Weights of a small encoder-decoder audio transcriber.
Data: trained on short read English sentences (LibriTTS-R), 26041 training examples, 22.9 epochs.
Rows from block 2 of the text decoder, named by matrix and row number. Rows with one number belong to one neuron. Each number is 50 + 10 x the weight over its row's rms, rounded and kept within 0 to 99. All counts start at 0. After the name is the row's rms in percent of the matrix's.
# fc1: MLP up (decoder.blocks.2.mlp.fc1.weight, 1536x256), inputs 0-255
# fc2: MLP down (decoder.blocks.2.mlp.fc2.weight, 256x1536, transposed), outputs 0-255
fc1.450 095:40 49 50 52 48 67 58 50 33 56 58 50 44 43 69 67 61 57 45 45 63 55 44 40 52 43 39 34 50 66 41 43 40 66 47 38 51 49 64 62 36 50 52 52 45 45 34 65 29 41 58 34 72 39 60 50 67 43 44 69 62 49 54 43 50 55 60 44 47 38 51 73 54 42 58 70 49 49 48 56 60 36 52 45 43 54 36 58 49 57 49 48 50 57 42 60 49 43 48 53 43 36 41 19 49 68 61 52 56 40 50 36 46 59 49 62 54 31 55 46 50 31 40 62 26 56 48 44 55 53 52 55 57 41 42 38 54 55 63 31 45 54 56 42 38 42 59 63 42 47 65 65 38 53 44 40 47 46 62 53 66 34 55 46 29 57 57 56 56 45 48 55 35 46 33 31 43 49 50 52 47 45 66 47 52 66 69 64 45 59 57 57 34 31 33 38 48 52 33 52 53 42 54 49 71 53 56 64 44 58 38 58 49 52 35 48 42 54 57 61 43 48 67 61 53 39 52 61 75 55 32 50 39 46 47 52 51 47 50 50 57 53 56 70 48 65 52 35 41 54 54 61 51 54 58 39
fc1.451 108:52 56 45 46 57 62 40 48 44 44 63 52 47 56 47 68 46 32 59 54 66 51 45 51 54 34 44 61 47 46 47 43 56 56 25 62 30 56 49 68 32 65 46 38 37 63 49 47 49 36 46 51 66 46 57 50 37 53 38 57 38 57 54 60 48 52 35 38 63 41 74 57 57 49 42 47 36 57 61 49 47 36 44 65 52 56 54 48 53 54 55 38 52 64 57 59 48 41 32 55 44 35 49 41 54 24 48 56 49 44 47 45 37 48 52 58 53 54 58 66 65 34 67 74 53 39 72 48 58 35 52 46 63 34 49 38 63 36 65 58 45 46 52 65 52 51 33 48 39 62 49 57 47 64 30 43 50 43 56 50 65 47 54 50 61 58 59 34 63 53 58 32 47 58 49 53 40 51 37 45 49 66 57 40 61 47 56 34 73 43 53 48 47 59 57 47 62 49 59 52 76 56 51 28 33 44 34 36 55 40 38 53 49 46 49 55 54 45 61 54 39 65 53 37 42 62 48 47 22 53 43 48 45 47 54 36 60 38 34 49 45 50 41 50 46 64 48 60 56 57 43 55 30 49 42 49
fc1.452 108:57 42 58 39 56 48 43 43 56 53 68 44 41 55 50 51 38 40 45 42 71 45 53 52 45 35 41 43 47 52 40 64 68 62 43 65 46 38 42 56 74 71 54 44 33 55 47 44 48 48 48 57 46 73 38 39 29 51 46 49 64 49 48 46 38 49 58 51 43 42 76 49 31 59 52 45 71 45 37 40 60 48 41 46 35 52 77 52 53 47 47 48 51 56 64 43 53 50 60 61 50 40 36 44 60 62 46 53 48 57 49 30 42 50 42 58 58 44 63 45 40 55 38 61 62 58 49 52 53 38 62 45 45 46 38 48 67 50 53 43 55 39 69 48 59 40 34 52 54 54 62 71 32 29 48 55 50 29 55 58 46 46 40 72 46 52 52 50 60 31 59 48 38 45 62 39 41 58 45 55 51 45 49 50 50 56 47 31 56 48 59 43 39 54 48 65 41 54 44 43 47 63 63 47 44 26 62 55 49 37 48 37 53 58 61 44 47 71 64 48 65 59 58 51 43 58 36 37 53 61 39 46 43 55 60 36 61 68 48 34 59 53 45 42 60 39 21 55 50 57 48 32 51 59 58 57
fc1.453 081:49 44 68 67 57 33 60 56 41 54 46 46 36 64 40 45 38 62 50 44 59 56 60 54 41 23 36 36 59 46 46 35 68 63 39 58 46 43 71 39 31 46 43 46 38 45 45 54 46 51 43 50 43 49 55 42 39 41 46 50 31 61 50 62 48 49 61 33 43 52 55 58 58 41 62 39 60 45 35 53 68 45 38 52 24 53 54 63 54 45 46 35 53 42 55 81 50 50 51 40 50 46 58 63 54 77 60 59 60 41 51 45 31 48 46 62 60 54 39 57 52 54 51 56 56 55 44 50 49 35 54 57 50 34 43 45 68 49 52 50 68 47 66 39 38 43 30 54 58 62 53 62 33 42 49 49 51 44 50 52 65 53 59 50 38 52 68 51 73 54 50 45 49 46 43 49 50 50 48 40 52 43 45 41 51 61 51 45 65 54 53 51 29 49 45 57 49 49 62 43 60 54 57 54 49 29 56 38 47 43 60 46 57 60 49 60 42 42 65 57 36 60 71 49 45 37 41 57 62 46 19 43 54 47 61 62 52 42 46 51 47 59 26 52 57 35 31 55 58 54 39 43 56 72 51 60
fc1.454 108:53 48 43 58 53 65 43 36 55 51 62 43 38 42 61 41 45 55 36 46 41 54 42 27 51 40 55 46 64 62 60 45 45 51 38 47 26 62 37 41 58 55 47 33 33 50 53 72 43 31 62 63 60 56 69 65 47 59 50 54 45 58 70 66 33 52 63 48 35 49 47 63 45 54 42 49 70 42 54 40 68 37 40 40 53 59 43 57 55 49 51 32 64 63 59 46 58 39 46 49 56 48 38 38 44 45 51 43 59 53 43 56 68 55 48 66 49 43 60 63 40 49 55 54 66 34 56 42 60 42 69 50 51 46 31 53 46 43 54 55 46 29 49 51 33 46 47 39 48 44 50 44 45 55 44 57 42 53 39 61 52 46 49 58 40 63 54 45 47 29 44 47 42 44 27 68 58 44 44 45 42 55 74 41 54 56 45 33 51 40 68 47 53 36 49 36 43 40 34 42 61 41 47 45 54 46 49 39 36 67 59 42 55 49 52 30 52 55 60 58 54 47 45 79 42 52 50 37 64 58 63 68 50 51 40 56 52 46 43 56 43 53 26 52 43 46 34 48 50 61 33 37 49 38 52 42
fc1.455 107:41 59 42 56 55 36 38 51 28 59 60 60 50 60 50 43 68 41 57 57 40 55 49 53 62 29 41 26 43 43 59 62 46 51 41 50 51 38 43 52 38 38 54 39 51 43 61 37 66 40 50 48 44 49 54 51 53 49 45 63 39 32 53 54 51 53 46 39 57 44 66 44 35 27 41 45 49 66 46 37 32 61 58 56 43 42 63 50 48 43 45 38 51 43 60 54 38 60 50 74 63 51 66 29 59 61 43 54 58 37 44 46 32 42 46 56 54 42 64 60 59 56 42 51 39 40 60 42 66 50 51 46 31 51 56 45 59 61 61 51 39 55 61 37 63 44 40 44 66 58 46 49 39 37 52 53 65 36 45 31 47 62 45 49 43 59 54 48 53 53 41 35 21 47 41 38 42 62 51 62 66 57 58 41 42 51 59 67 66 59 48 23 48 58 54 38 43 52 56 52 48 65 61 70 46 54 52 61 35 34 41 53 47 56 38 54 43 52 53 40 56 58 51 61 46 39 35 46 61 57 51 44 54 23 40 74 56 63 48 43 55 37 50 55 52 51 47 39 33 54 50 42 34 63 48 48
fc1.456 097:50 57 54 45 55 49 54 47 49 64 58 49 53 65 54 55 59 37 50 55 58 43 51 41 58 21 44 41 37 56 50 46 45 67 41 33 39 63 53 50 40 73 37 42 48 69 41 41 60 42 43 35 61 60 56 46 44 56 31 65 30 50 65 62 49 52 41 35 25 62 61 52 48 51 46 53 32 55 40 51 41 55 47 56 41 41 65 52 53 49 51 51 48 50 43 54 40 68 52 45 41 42 61 46 61 44 52 52 69 45 45 13 48 54 49 46 57 50 63 60 54 36 70 56 26 62 60 48 44 51 59 33 58 34 55 39 71 47 63 40 40 30 47 45 50 42 34 37 40 63 57 47 46 62 21 46 51 55 51 49 49 46 54 72 43 45 45 42 66 40 63 44 43 55 53 48 40 48 57 46 64 62 50 44 48 59 51 66 43 30 36 45 40 60 55 34 66 46 43 54 66 46 50 39 71 52 53 57 50 66 35 53 47 48 47 56 64 50 51 45 28 38 53 37 52 58 56 47 59 52 57 43 66 40 54 57 55 53 44 32 58 47 53 55 55 55 45 66 47 45 51 43 44 61 54 43
fc1.457 103:56 59 55 52 48 38 41 58 61 45 40 56 30 60 58 41 36 45 53 60 54 63 34 57 53 36 51 45 52 53 45 38 58 42 68 43 49 52 50 40 42 46 39 41 43 60 37 53 42 44 59 72 49 53 50 53 55 57 52 56 58 45 51 63 55 60 52 31 52 40 47 64 60 39 52 35 49 57 42 34 40 55 53 57 42 54 53 53 53 30 55 43 61 57 49 40 45 70 59 37 68 47 25 57 54 67 40 48 26 49 62 51 41 58 45 50 57 52 67 70 40 33 59 65 59 53 59 41 47 53 72 47 42 31 40 24 52 35 67 58 57 46 44 55 57 49 37 49 36 36 61 55 32 59 46 51 63 62 47 47 49 41 47 31 61 66 43 38 57 57 34 47 53 46 50 44 46 47 43 53 54 49 56 34 54 48 34 54 63 57 59 40 62 42 35 21 49 41 54 42 52 49 59 46 61 44 51 50 53 56 49 26 49 51 54 39 47 50 68 53 44 37 62 44 31 40 47 40 53 49 41 45 46 43 55 54 65 35 40 35 46 56 49 47 58 54 41 43 73 59 40 47 71 61 68 27
fc1.458 111:47 57 43 54 54 52 43 47 35 55 66 43 49 72 50 51 44 45 59 58 48 51 47 45 55 49 46 42 59 61 63 29 59 36 55 53 43 63 45 48 53 51 47 50 54 63 45 58 32 52 54 45 67 67 57 56 61 39 45 58 56 46 39 55 46 71 58 34 39 35 50 60 49 42 42 60 85 45 56 43 54 51 50 56 52 52 76 63 50 59 54 39 61 54 54 48 51 61 48 55 71 64 48 66 61 56 65 59 71 51 47 44 62 69 34 55 45 49 60 53 38 38 67 55 56 51 55 72 46 49 58 50 49 54 50 30 54 37 67 44 55 41 44 53 54 55 38 51 59 48 69 57 51 41 35 56 65 49 58 46 44 52 65 46 57 46 63 31 56 20 31 45 56 48 51 61 42 41 42 51 59 51 60 24 47 59 57 60 66 38 52 40 52 45 40 47 70 32 29 47 47 57 59 41 56 53 56 48 47 62 53 31 51 38 41 46 49 50 55 40 28 51 54 64 43 42 38 46 64 54 50 48 52 56 29 40 50 56 41 38 39 51 46 62 51 57 57 49 55 58 45 50 41 54 47 21
fc1.459 111:29 72 51 50 59 53 56 48 63 45 59 51 54 40 49 21 63 65 43 60 55 59 70 29 43 51 45 47 52 66 49 54 53 37 41 39 46 52 42 49 48 34 21 46 55 53 42 61 43 41 66 35 40 58 69 56 43 70 47 60 47 36 64 42 49 64 71 49 33 60 44 53 47 53 58 62 46 40 51 42 64 47 52 51 53 61 52 34 54 38 47 36 54 67 34 57 62 62 40 37 68 54 52 37 51 61 51 44 34 42 43 37 60 71 39 55 60 45 41 51 49 40 58 75 50 50 56 45 42 51 49 56 56 52 49 61 71 54 48 32 64 43 47 48 54 49 30 59 41 47 67 57 34 52 52 48 53 47 56 58 50 48 31 50 41 58 54 47 35 39 57 43 47 60 49 41 47 43 43 44 46 50 53 39 62 47 58 56 49 30 40 53 44 68 47 34 56 51 47 35 47 38 55 54 59 58 57 47 54 68 63 53 46 50 48 34 54 54 59 49 54 43 52 46 33 39 53 44 67 54 33 37 67 63 50 61 51 51 48 67 57 45 43 61 46 67 47 51 60 53 37 60 50 58 22 46
fc1.460 115:54 48 57 44 55 56 42 42 45 46 39 53 46 63 71 55 52 51 62 49 59 64 50 49 55 39 54 53 36 60 43 45 46 22 68 41 35 49 66 65 47 49 36 48 60 54 37 26 61 49 59 40 57 35 48 65 61 49 55 59 49 30 46 48 70 56 48 55 41 57 58 62 43 41 63 79 42 49 39 47 54 41 44 44 40 58 62 48 68 45 48 38 50 60 64 52 42 56 62 41 57 47 61 51 48 59 34 53 31 37 43 43 32 59 51 52 53 42 47 71 50 57 61 57 39 54 61 41 37 40 40 55 59 46 51 46 50 61 57 43 54 21 48 50 57 45 42 49 59 47 68 49 53 50 45 32 45 48 44 53 67 51 61 63 49 41 54 55 44 52 57 35 49 42 55 39 40 50 19 60 61 56 63 37 38 38 72 73 43 50 47 47 47 56 58 37 68 63 49 40 49 58 77 65 52 66 44 59 35 50 53 48 57 45 40 52 55 51 61 61 46 42 49 38 41 52 58 27 68 45 39 46 52 42 39 51 53 50 56 59 66 53 54 60 57 53 48 58 49 54 64 46 72 52 54 48
fc1.461 102:52 49 39 50 53 49 55 38 55 52 53 45 33 63 43 49 33 24 59 43 47 48 58 48 43 37 53 49 49 56 63 46 36 42 54 60 43 53 54 27 48 51 45 37 48 46 46 35 41 53 45 56 61 58 62 60 46 50 55 57 43 66 51 53 33 52 44 54 29 49 59 47 52 44 65 49 48 44 46 43 68 42 41 63 36 52 55 52 41 51 44 39 43 58 68 68 52 63 53 43 50 39 31 43 60 59 54 58 65 31 70 55 37 40 52 63 66 45 69 54 52 53 63 63 63 46 55 50 52 14 61 50 57 53 37 43 60 65 62 61 53 37 60 38 40 37 33 48 41 55 53 58 46 69 48 50 39 51 59 47 54 60 47 40 45 60 65 38 48 42 67 54 37 43 56 52 53 56 44 48 49 45 68 25 55 50 44 54 75 47 52 41 44 48 53 40 59 33 56 51 50 69 61 62 43 33 48 46 33 55 47 60 55 53 37 46 53 36 58 50 35 55 46 48 47 62 22 40 50 65 49 48 59 45 53 52 49 39 58 67 44 62 51 51 45 39 48 56 45 67 47 53 50 84 61 45
fc1.462 095:20 67 56 61 55 44 55 63 57 51 37 63 53 44 67 53 47 55 37 68 47 52 34 52 62 61 35 49 45 48 37 43 76 45 36 52 49 57 73 44 45 64 45 57 50 41 28 52 29 35 63 38 50 28 49 53 44 42 50 70 52 31 51 38 49 62 47 37 53 45 42 69 69 48 48 48 56 52 67 44 54 48 34 51 55 36 46 59 64 50 54 44 55 51 40 44 40 37 30 59 36 55 45 60 57 36 48 49 47 51 39 63 61 47 54 59 50 42 54 43 50 47 40 71 36 41 64 58 61 40 59 55 49 42 54 39 56 43 66 34 48 35 50 56 46 54 44 49 45 42 70 62 36 54 54 41 48 44 32 38 41 46 40 45 42 53 46 46 53 43 61 37 51 50 44 42 58 54 36 38 47 58 42 45 44 72 67 46 55 64 53 39 32 48 32 54 58 59 51 56 46 63 54 37 51 61 48 73 75 49 59 31 50 61 49 61 38 52 49 42 35 49 62 46 35 49 56 58 45 44 60 48 42 45 52 47 45 49 59 51 41 30 52 45 52 56 45 38 62 37 55 44 40 50 48 37
fc1.463 095:54 57 54 40 76 51 31 40 55 54 48 52 48 59 52 28 38 44 52 46 44 49 49 29 52 59 47 31 30 65 43 66 49 49 56 40 40 45 60 51 51 48 46 52 44 66 55 49 48 35 39 54 49 68 48 47 32 37 36 56 59 51 61 55 52 68 43 28 48 69 53 43 54 39 43 53 55 70 34 48 52 51 37 61 51 33 41 43 58 63 49 52 71 56 52 39 42 58 56 58 55 40 43 65 48 48 64 59 54 48 51 57 20 49 48 51 62 55 62 44 46 52 45 38 68 66 50 65 40 29 62 30 38 38 48 49 59 43 57 55 53 58 47 56 57 39 27 50 41 52 58 55 44 46 47 61 56 46 49 54 36 38 58 49 34 51 47 52 43 42 42 44 44 52 53 49 62 44 45 62 51 60 61 47 37 71 37 54 46 50 57 47 29 40 52 44 37 57 35 45 58 61 36 58 53 67 63 50 74 65 54 56 58 40 51 27 23 55 58 47 41 42 48 53 55 68 60 51 46 47 52 58 59 44 42 54 50 36 54 46 57 54 32 45 36 45 59 54 58 53 63 30 56 63 60 49
fc2.450 095:50 64 47 57 69 61 45 47 54 45 44 55 34 35 47 54 52 46 49 47 34 62 43 60 40 61 47 40 47 50 47 60 70 71 49 34 49 41 30 49 58 61 54 45 47 70 47 52 54 53 40 51 46 55 54 37 53 60 54 29 45 49 57 59 62 47 54 64 56 54 48 51 45 41 53 61 60 59 60 36 31 53 45 46 30 40 61 41 76 43 70 24 39 46 54 51 64 43 49 63 42 49 43 57 49 40 43 52 36 47 56 62 47 35 40 47 45 45 52 45 54 46 41 52 52 41 40 67 51 49 51 57 41 69 46 50 42 44 53 49 54 54 52 47 56 56 43 62 71 57 41 39 52 46 51 56 41 70 45 44 35 50 40 62 53 56 50 58 40 49 41 42 40 32 26 45 47 52 58 49 62 41 52 77 43 43 49 63 46 60 54 41 50 48 40 63 54 42 49 47 56 42 51 48 42 45 39 66 43 47 69 80 34 47 51 51 55 52 47 49 59 51 46 63 54 51 38 56 48 41 52 55 76 54 51 68 57 56 59 68 22 44 53 65 83 54 36 46 49 66 49 41 51 55 45 29
fc2.451 110:37 56 47 51 56 25 53 44 62 45 35 56 46 58 49 61 31 61 55 43 35 70 43 58 54 58 55 67 50 46 51 45 60 50 48 33 53 41 60 43 67 39 59 59 53 39 40 52 51 46 60 70 53 35 60 39 61 54 38 54 51 72 50 44 57 27 53 33 55 48 49 55 68 58 50 31 41 64 44 43 46 39 36 47 35 59 48 61 29 49 54 54 52 34 59 54 51 59 61 58 44 67 43 56 36 39 40 68 35 50 68 47 55 37 69 43 55 64 50 51 41 52 44 32 59 25 39 45 56 44 49 64 57 37 41 62 48 34 54 55 62 50 34 43 55 37 62 39 50 45 52 63 56 50 66 46 54 44 44 59 45 57 61 42 57 65 55 44 51 50 44 54 40 50 55 50 42 53 43 42 65 43 53 57 46 41 52 51 55 73 42 62 55 57 50 55 55 63 61 56 65 51 53 64 38 62 42 39 45 63 33 45 54 51 44 50 38 51 36 42 45 57 55 49 50 58 45 34 56 36 41 46 54 70 58 37 66 60 52 30 49 49 49 56 69 39 45 26 58 52 53 28 63 51 65 53
fc2.452 113:55 61 50 60 35 38 59 54 42 63 46 53 52 50 71 41 53 63 62 57 36 56 31 41 58 64 51 65 49 46 60 36 34 47 51 59 48 45 51 43 43 18 43 55 40 50 49 63 61 41 56 33 60 42 43 62 66 33 51 48 35 48 61 31 58 45 58 52 64 52 39 57 59 55 55 65 47 55 55 45 55 60 32 50 60 42 39 36 47 53 43 77 53 59 53 59 61 61 27 44 58 70 50 72 42 65 42 49 57 39 48 63 58 50 58 44 46 61 66 72 41 39 50 40 56 56 56 42 49 55 41 52 72 54 49 54 54 42 39 43 43 35 43 49 55 49 60 52 40 45 57 51 56 65 37 39 57 50 52 54 62 41 50 60 56 43 34 48 55 55 50 56 71 51 58 44 48 59 38 59 63 60 49 48 52 53 54 45 34 31 62 42 55 43 54 19 60 40 64 49 42 65 60 64 61 78 36 47 46 59 41 54 57 46 47 59 65 46 44 30 48 63 55 60 63 62 68 52 46 57 51 50 57 49 44 60 49 39 56 55 52 57 53 33 43 41 70 43 55 47 55 46 49 45 55 49
fc2.453 068:55 49 46 25 40 47 44 50 64 53 38 52 51 51 60 39 54 37 68 70 54 48 26 43 49 52 28 38 47 71 46 62 50 38 60 54 36 42 57 63 35 40 49 70 49 51 60 48 50 58 62 46 44 42 54 54 72 55 54 40 51 49 56 44 49 42 66 43 68 49 42 44 58 60 46 46 48 61 44 66 40 62 57 45 42 59 52 48 58 44 25 61 57 67 55 44 61 57 45 57 55 58 46 59 42 45 49 53 63 49 52 50 69 53 65 35 31 51 47 45 46 34 51 28 55 67 49 51 41 47 55 52 54 44 51 70 44 25 49 43 42 56 31 60 43 54 52 41 45 36 56 49 60 52 51 39 52 48 63 65 42 55 64 50 55 48 63 50 38 58 56 59 77 51 66 46 60 62 57 60 49 54 44 39 47 50 40 55 48 44 41 74 54 48 43 45 56 54 59 51 37 36 38 48 55 71 46 59 39 76 41 41 51 39 63 46 56 29 41 42 68 53 41 45 40 54 53 41 54 36 48 50 42 62 55 54 39 55 53 53 50 52 41 36 55 64 60 74 44 45 36 43 54 35 67 57
fc2.454 107:45 52 54 73 36 62 65 65 36 62 64 52 43 56 61 57 39 45 42 62 33 48 53 38 57 57 52 57 58 48 56 49 62 54 31 62 46 48 53 57 64 57 48 45 56 56 43 24 43 47 49 48 54 52 56 55 70 43 64 52 23 36 49 58 58 46 50 39 52 63 34 47 64 47 48 58 52 59 47 57 63 52 45 47 55 39 58 47 46 25 26 69 51 48 47 37 42 65 39 48 48 66 41 44 41 59 48 46 51 54 42 56 42 56 52 58 50 65 47 50 48 48 44 40 47 63 45 51 44 41 63 55 40 59 43 36 28 50 53 47 43 32 30 39 56 50 50 52 46 42 70 40 38 71 50 46 41 56 58 52 60 39 46 59 49 44 74 47 50 69 45 61 46 51 41 59 19 32 53 56 58 41 40 51 59 65 42 49 59 35 56 47 43 45 47 64 57 52 63 59 51 60 39 56 53 51 49 41 34 58 48 30 50 49 56 58 55 47 43 43 52 34 48 52 48 45 54 44 53 43 72 35 50 70 38 40 48 38 56 59 46 50 63 53 27 62 61 69 42 34 42 66 37 47 50 65
fc2.455 103:64 50 55 48 37 32 39 55 26 50 44 49 65 49 55 65 47 30 41 57 29 46 48 48 47 40 61 44 41 67 70 42 51 57 48 54 61 42 81 50 36 52 41 32 79 60 54 57 75 49 47 64 71 56 50 59 72 40 69 60 53 50 58 46 66 54 44 46 43 47 40 53 60 48 55 52 42 28 60 37 40 59 36 41 45 54 36 48 41 48 54 60 27 50 50 47 65 67 52 44 38 52 54 53 44 45 41 47 56 54 64 47 43 56 63 51 54 49 47 59 62 46 58 26 53 74 40 52 41 49 55 53 46 56 50 26 43 62 46 64 61 40 40 37 58 62 56 56 56 49 52 37 67 46 58 32 52 62 54 63 38 49 42 74 51 53 54 42 52 64 53 56 42 50 43 52 56 46 54 55 46 60 43 48 52 46 52 47 58 47 42 60 54 44 37 35 32 38 43 44 40 54 40 59 39 70 41 47 36 30 64 48 44 52 64 34 48 44 49 51 55 48 54 53 46 50 56 52 59 54 38 53 60 38 43 62 51 63 65 62 45 61 53 39 64 47 54 40 47 58 39 44 41 50 44 52
fc2.456 092:41 51 61 37 42 44 48 55 53 33 32 49 65 50 58 37 52 24 47 52 59 48 52 52 66 48 51 54 47 43 42 47 58 41 49 49 63 50 52 50 66 32 54 58 54 42 56 31 52 48 55 49 34 38 47 54 55 58 61 51 50 56 57 20 70 42 44 34 54 34 43 53 64 49 67 50 38 38 65 59 57 32 37 61 65 38 64 59 52 53 49 66 52 47 53 60 35 53 43 49 45 38 36 54 45 57 55 40 36 54 50 44 49 49 57 36 29 59 49 70 53 44 49 58 34 41 66 73 44 49 41 56 40 49 60 37 42 58 60 49 45 57 46 60 42 53 63 48 31 42 32 52 51 62 37 50 51 36 51 30 42 50 38 44 49 65 45 44 50 52 68 40 50 61 80 47 70 45 59 56 54 49 48 45 53 61 44 59 42 65 41 40 65 48 54 45 45 50 59 34 56 60 69 33 46 55 60 34 44 46 36 57 45 40 38 52 32 51 48 39 62 41 55 36 40 49 52 62 25 62 50 40 43 59 36 45 42 52 45 53 65 54 57 40 62 58 40 52 46 59 35 66 54 46 54 48
fc2.457 115:52 57 60 50 56 56 55 51 47 53 37 64 22 61 38 44 49 44 70 75 57 58 70 43 37 69 60 49 54 42 47 52 51 54 52 48 64 45 50 53 35 59 33 41 60 40 47 69 45 44 53 28 44 59 65 50 51 53 67 45 53 69 56 56 50 66 45 27 56 59 32 48 61 27 47 58 30 45 67 53 26 48 53 51 50 54 35 54 73 50 45 44 42 49 42 51 54 39 40 39 56 41 42 53 58 60 44 46 51 46 56 73 58 48 65 36 42 35 52 57 50 43 40 61 53 35 56 30 38 64 48 45 31 54 52 50 52 58 43 50 47 59 51 52 49 44 49 61 71 57 57 33 45 44 61 42 39 44 51 63 29 39 47 64 36 49 59 63 55 54 58 45 50 61 64 42 40 49 57 53 33 62 47 57 54 45 55 62 54 45 52 42 60 38 66 56 53 54 36 47 55 56 57 72 43 44 34 43 59 42 69 58 50 44 46 73 47 27 51 48 41 35 57 51 37 47 49 42 47 43 49 38 50 48 51 66 63 58 53 63 46 54 54 55 65 57 49 34 59 49 42 42 52 48 47 54
fc2.458 115:62 41 55 65 59 30 49 42 66 52 72 61 24 49 39 47 53 56 82 51 48 55 47 41 29 60 68 49 36 51 49 71 53 46 54 61 61 55 37 53 54 53 44 53 45 46 46 52 44 39 44 43 48 43 50 51 59 43 70 53 52 43 58 44 39 65 54 22 46 49 54 48 55 42 44 55 42 46 64 56 38 55 60 36 34 45 19 56 47 42 53 63 43 62 51 45 54 49 53 44 68 31 58 66 46 49 58 53 63 52 62 71 38 59 60 56 58 37 43 45 42 48 62 47 55 35 39 44 55 52 43 42 64 49 41 69 39 28 42 52 38 58 33 43 36 58 32 49 53 51 53 59 51 44 48 62 52 50 51 64 56 37 60 56 54 38 41 57 57 36 54 64 57 43 51 37 47 58 39 50 43 49 56 54 45 45 49 48 47 38 62 48 45 33 43 61 47 58 48 64 42 40 40 67 42 63 27 36 64 37 62 47 49 41 59 50 59 51 49 50 37 33 55 33 54 60 52 65 61 33 33 52 68 49 28 53 46 48 46 49 46 41 39 57 44 47 63 35 47 57 54 49 50 53 47 47
fc2.459 127:52 52 49 43 47 51 54 52 53 47 45 37 65 44 41 52 51 38 35 37 43 34 54 59 36 57 46 50 57 53 41 50 50 38 53 56 51 42 49 50 46 63 63 37 62 45 69 52 56 53 43 57 44 56 42 35 69 66 60 59 53 26 57 61 52 40 68 54 72 51 41 34 50 48 48 65 49 57 59 63 48 59 57 55 42 48 42 57 41 55 48 55 43 73 39 62 67 76 47 42 57 52 53 54 41 69 69 43 29 60 55 39 21 45 55 61 50 64 37 49 51 33 44 51 48 40 37 56 39 45 23 64 41 53 47 43 70 45 29 67 55 38 55 36 47 63 45 38 29 32 55 46 48 48 48 50 50 55 53 57 52 56 61 57 58 61 45 47 61 50 44 60 73 44 53 51 38 48 44 43 46 55 39 55 62 59 50 51 53 51 40 49 45 59 49 56 61 33 68 58 50 43 33 60 35 50 55 47 42 41 39 48 48 44 52 75 56 59 28 54 36 71 45 43 57 43 49 58 39 49 48 57 46 67 48 54 36 26 62 48 43 49 53 48 57 45 57 38 56 46 33 60 49 46 52 50
fc2.460 114:44 59 47 53 35 56 44 59 54 55 63 39 32 55 48 41 64 45 73 57 58 56 43 46 46 57 58 63 61 74 60 47 61 42 53 41 49 52 39 57 47 29 43 69 52 45 57 37 50 51 62 38 62 58 27 55 33 50 50 55 50 62 48 62 59 46 55 33 41 60 44 42 51 43 49 53 46 38 50 56 52 56 62 43 59 53 33 42 70 53 50 58 61 46 52 59 52 51 57 43 65 59 51 39 36 54 44 63 43 39 42 41 52 49 44 47 71 55 47 58 45 40 47 49 38 65 52 59 52 59 32 48 48 54 59 49 44 40 49 57 50 44 22 45 48 54 59 46 55 37 60 62 39 51 50 63 45 50 72 49 54 39 65 58 50 68 27 49 52 48 55 55 44 40 50 48 37 69 43 50 63 32 72 48 59 52 54 66 35 48 43 48 68 54 57 39 68 52 46 44 41 59 61 41 56 59 45 45 45 69 54 29 60 40 53 58 58 28 47 55 46 60 42 47 45 52 55 48 48 32 55 38 58 39 29 44 45 48 59 34 52 47 35 63 18 38 45 67 56 43 48 36 48 26 56 47
fc2.461 090:56 61 57 50 44 29 58 69 64 60 41 64 54 55 60 51 63 54 56 65 49 57 56 42 46 54 49 60 52 54 34 54 65 42 66 61 55 57 45 62 39 59 41 70 71 46 47 49 48 61 81 36 47 44 57 46 45 67 49 36 51 23 42 51 35 62 62 37 48 58 47 60 52 52 34 47 42 41 54 66 40 51 49 36 61 62 42 45 50 40 48 68 42 50 35 25 42 47 39 42 51 53 60 53 54 63 46 45 56 52 36 44 73 65 47 37 31 50 34 14 61 54 43 35 56 58 47 46 51 57 50 51 51 54 60 54 48 40 41 45 58 48 42 57 39 46 53 40 45 44 61 37 55 47 46 43 67 41 39 65 28 54 58 26 53 26 51 54 47 52 53 57 64 53 43 45 46 45 64 51 45 51 47 37 47 52 49 53 41 66 42 75 59 47 48 58 56 52 44 52 48 38 51 52 52 59 43 48 69 44 49 43 48 45 68 43 52 53 51 47 49 51 53 35 51 52 63 61 54 46 61 53 37 50 62 55 60 56 44 55 65 28 42 38 64 51 61 41 55 31 52 45 42 42 49 62
fc2.462 104:53 46 51 53 56 37 63 52 46 56 52 74 52 58 61 56 45 62 49 52 41 45 61 59 55 45 45 62 50 38 35 39 55 55 46 60 50 36 53 45 50 36 57 49 31 51 35 52 39 38 52 47 60 40 34 45 49 50 37 46 39 52 43 33 41 43 30 55 47 62 64 53 70 49 66 45 52 50 35 46 72 45 48 57 59 50 56 69 54 51 31 72 57 60 44 65 48 54 53 42 48 61 45 52 44 67 54 55 47 40 58 51 53 44 63 45 76 49 38 33 37 46 51 51 45 65 53 57 37 45 62 55 53 42 62 41 49 35 56 63 43 55 36 55 59 50 44 45 47 50 56 49 55 55 44 43 49 66 36 54 49 54 84 46 61 53 67 35 46 43 56 53 50 67 38 54 38 42 45 51 63 69 36 50 67 70 42 39 38 59 46 58 47 58 51 58 62 53 65 39 51 46 50 36 58 51 60 59 62 46 29 45 49 78 60 64 34 47 56 39 63 63 65 41 61 55 66 66 54 46 43 53 46 47 67 37 49 56 37 29 60 49 57 47 36 63 52 47 58 40 68 43 35 52 46 45
fc2.463 102:49 55 51 42 34 42 64 53 61 55 67 28 56 56 63 66 45 48 63 41 53 38 47 57 44 43 46 50 35 42 55 45 29 43 43 54 42 46 38 36 57 53 52 44 30 52 42 54 39 49 44 56 64 43 28 63 68 48 55 62 41 54 40 49 55 46 37 63 48 36 63 42 44 64 57 41 44 41 57 39 43 46 30 61 51 47 58 47 39 51 56 56 63 53 57 56 41 39 46 45 47 45 48 35 57 57 56 41 49 39 55 47 63 42 51 66 58 42 57 65 48 85 45 55 36 32 63 47 55 41 42 50 49 45 53 47 56 61 61 51 40 38 61 43 37 37 43 46 52 64 51 74 50 56 44 41 51 58 58 54 57 53 60 30 71 50 52 45 50 59 60 68 44 60 66 56 39 70 39 56 55 50 55 38 48 49 62 49 52 46 41 64 47 53 31 51 67 53 46 55 62 46 48 57 61 14 37 55 38 53 41 57 55 59 50 43 47 43 46 52 58 55 61 55 47 51 45 63 42 74 63 48 50 32 68 55 61 72 44 59 65 71 38 54 56 62 42 62 58 55 35 48 46 44 37 50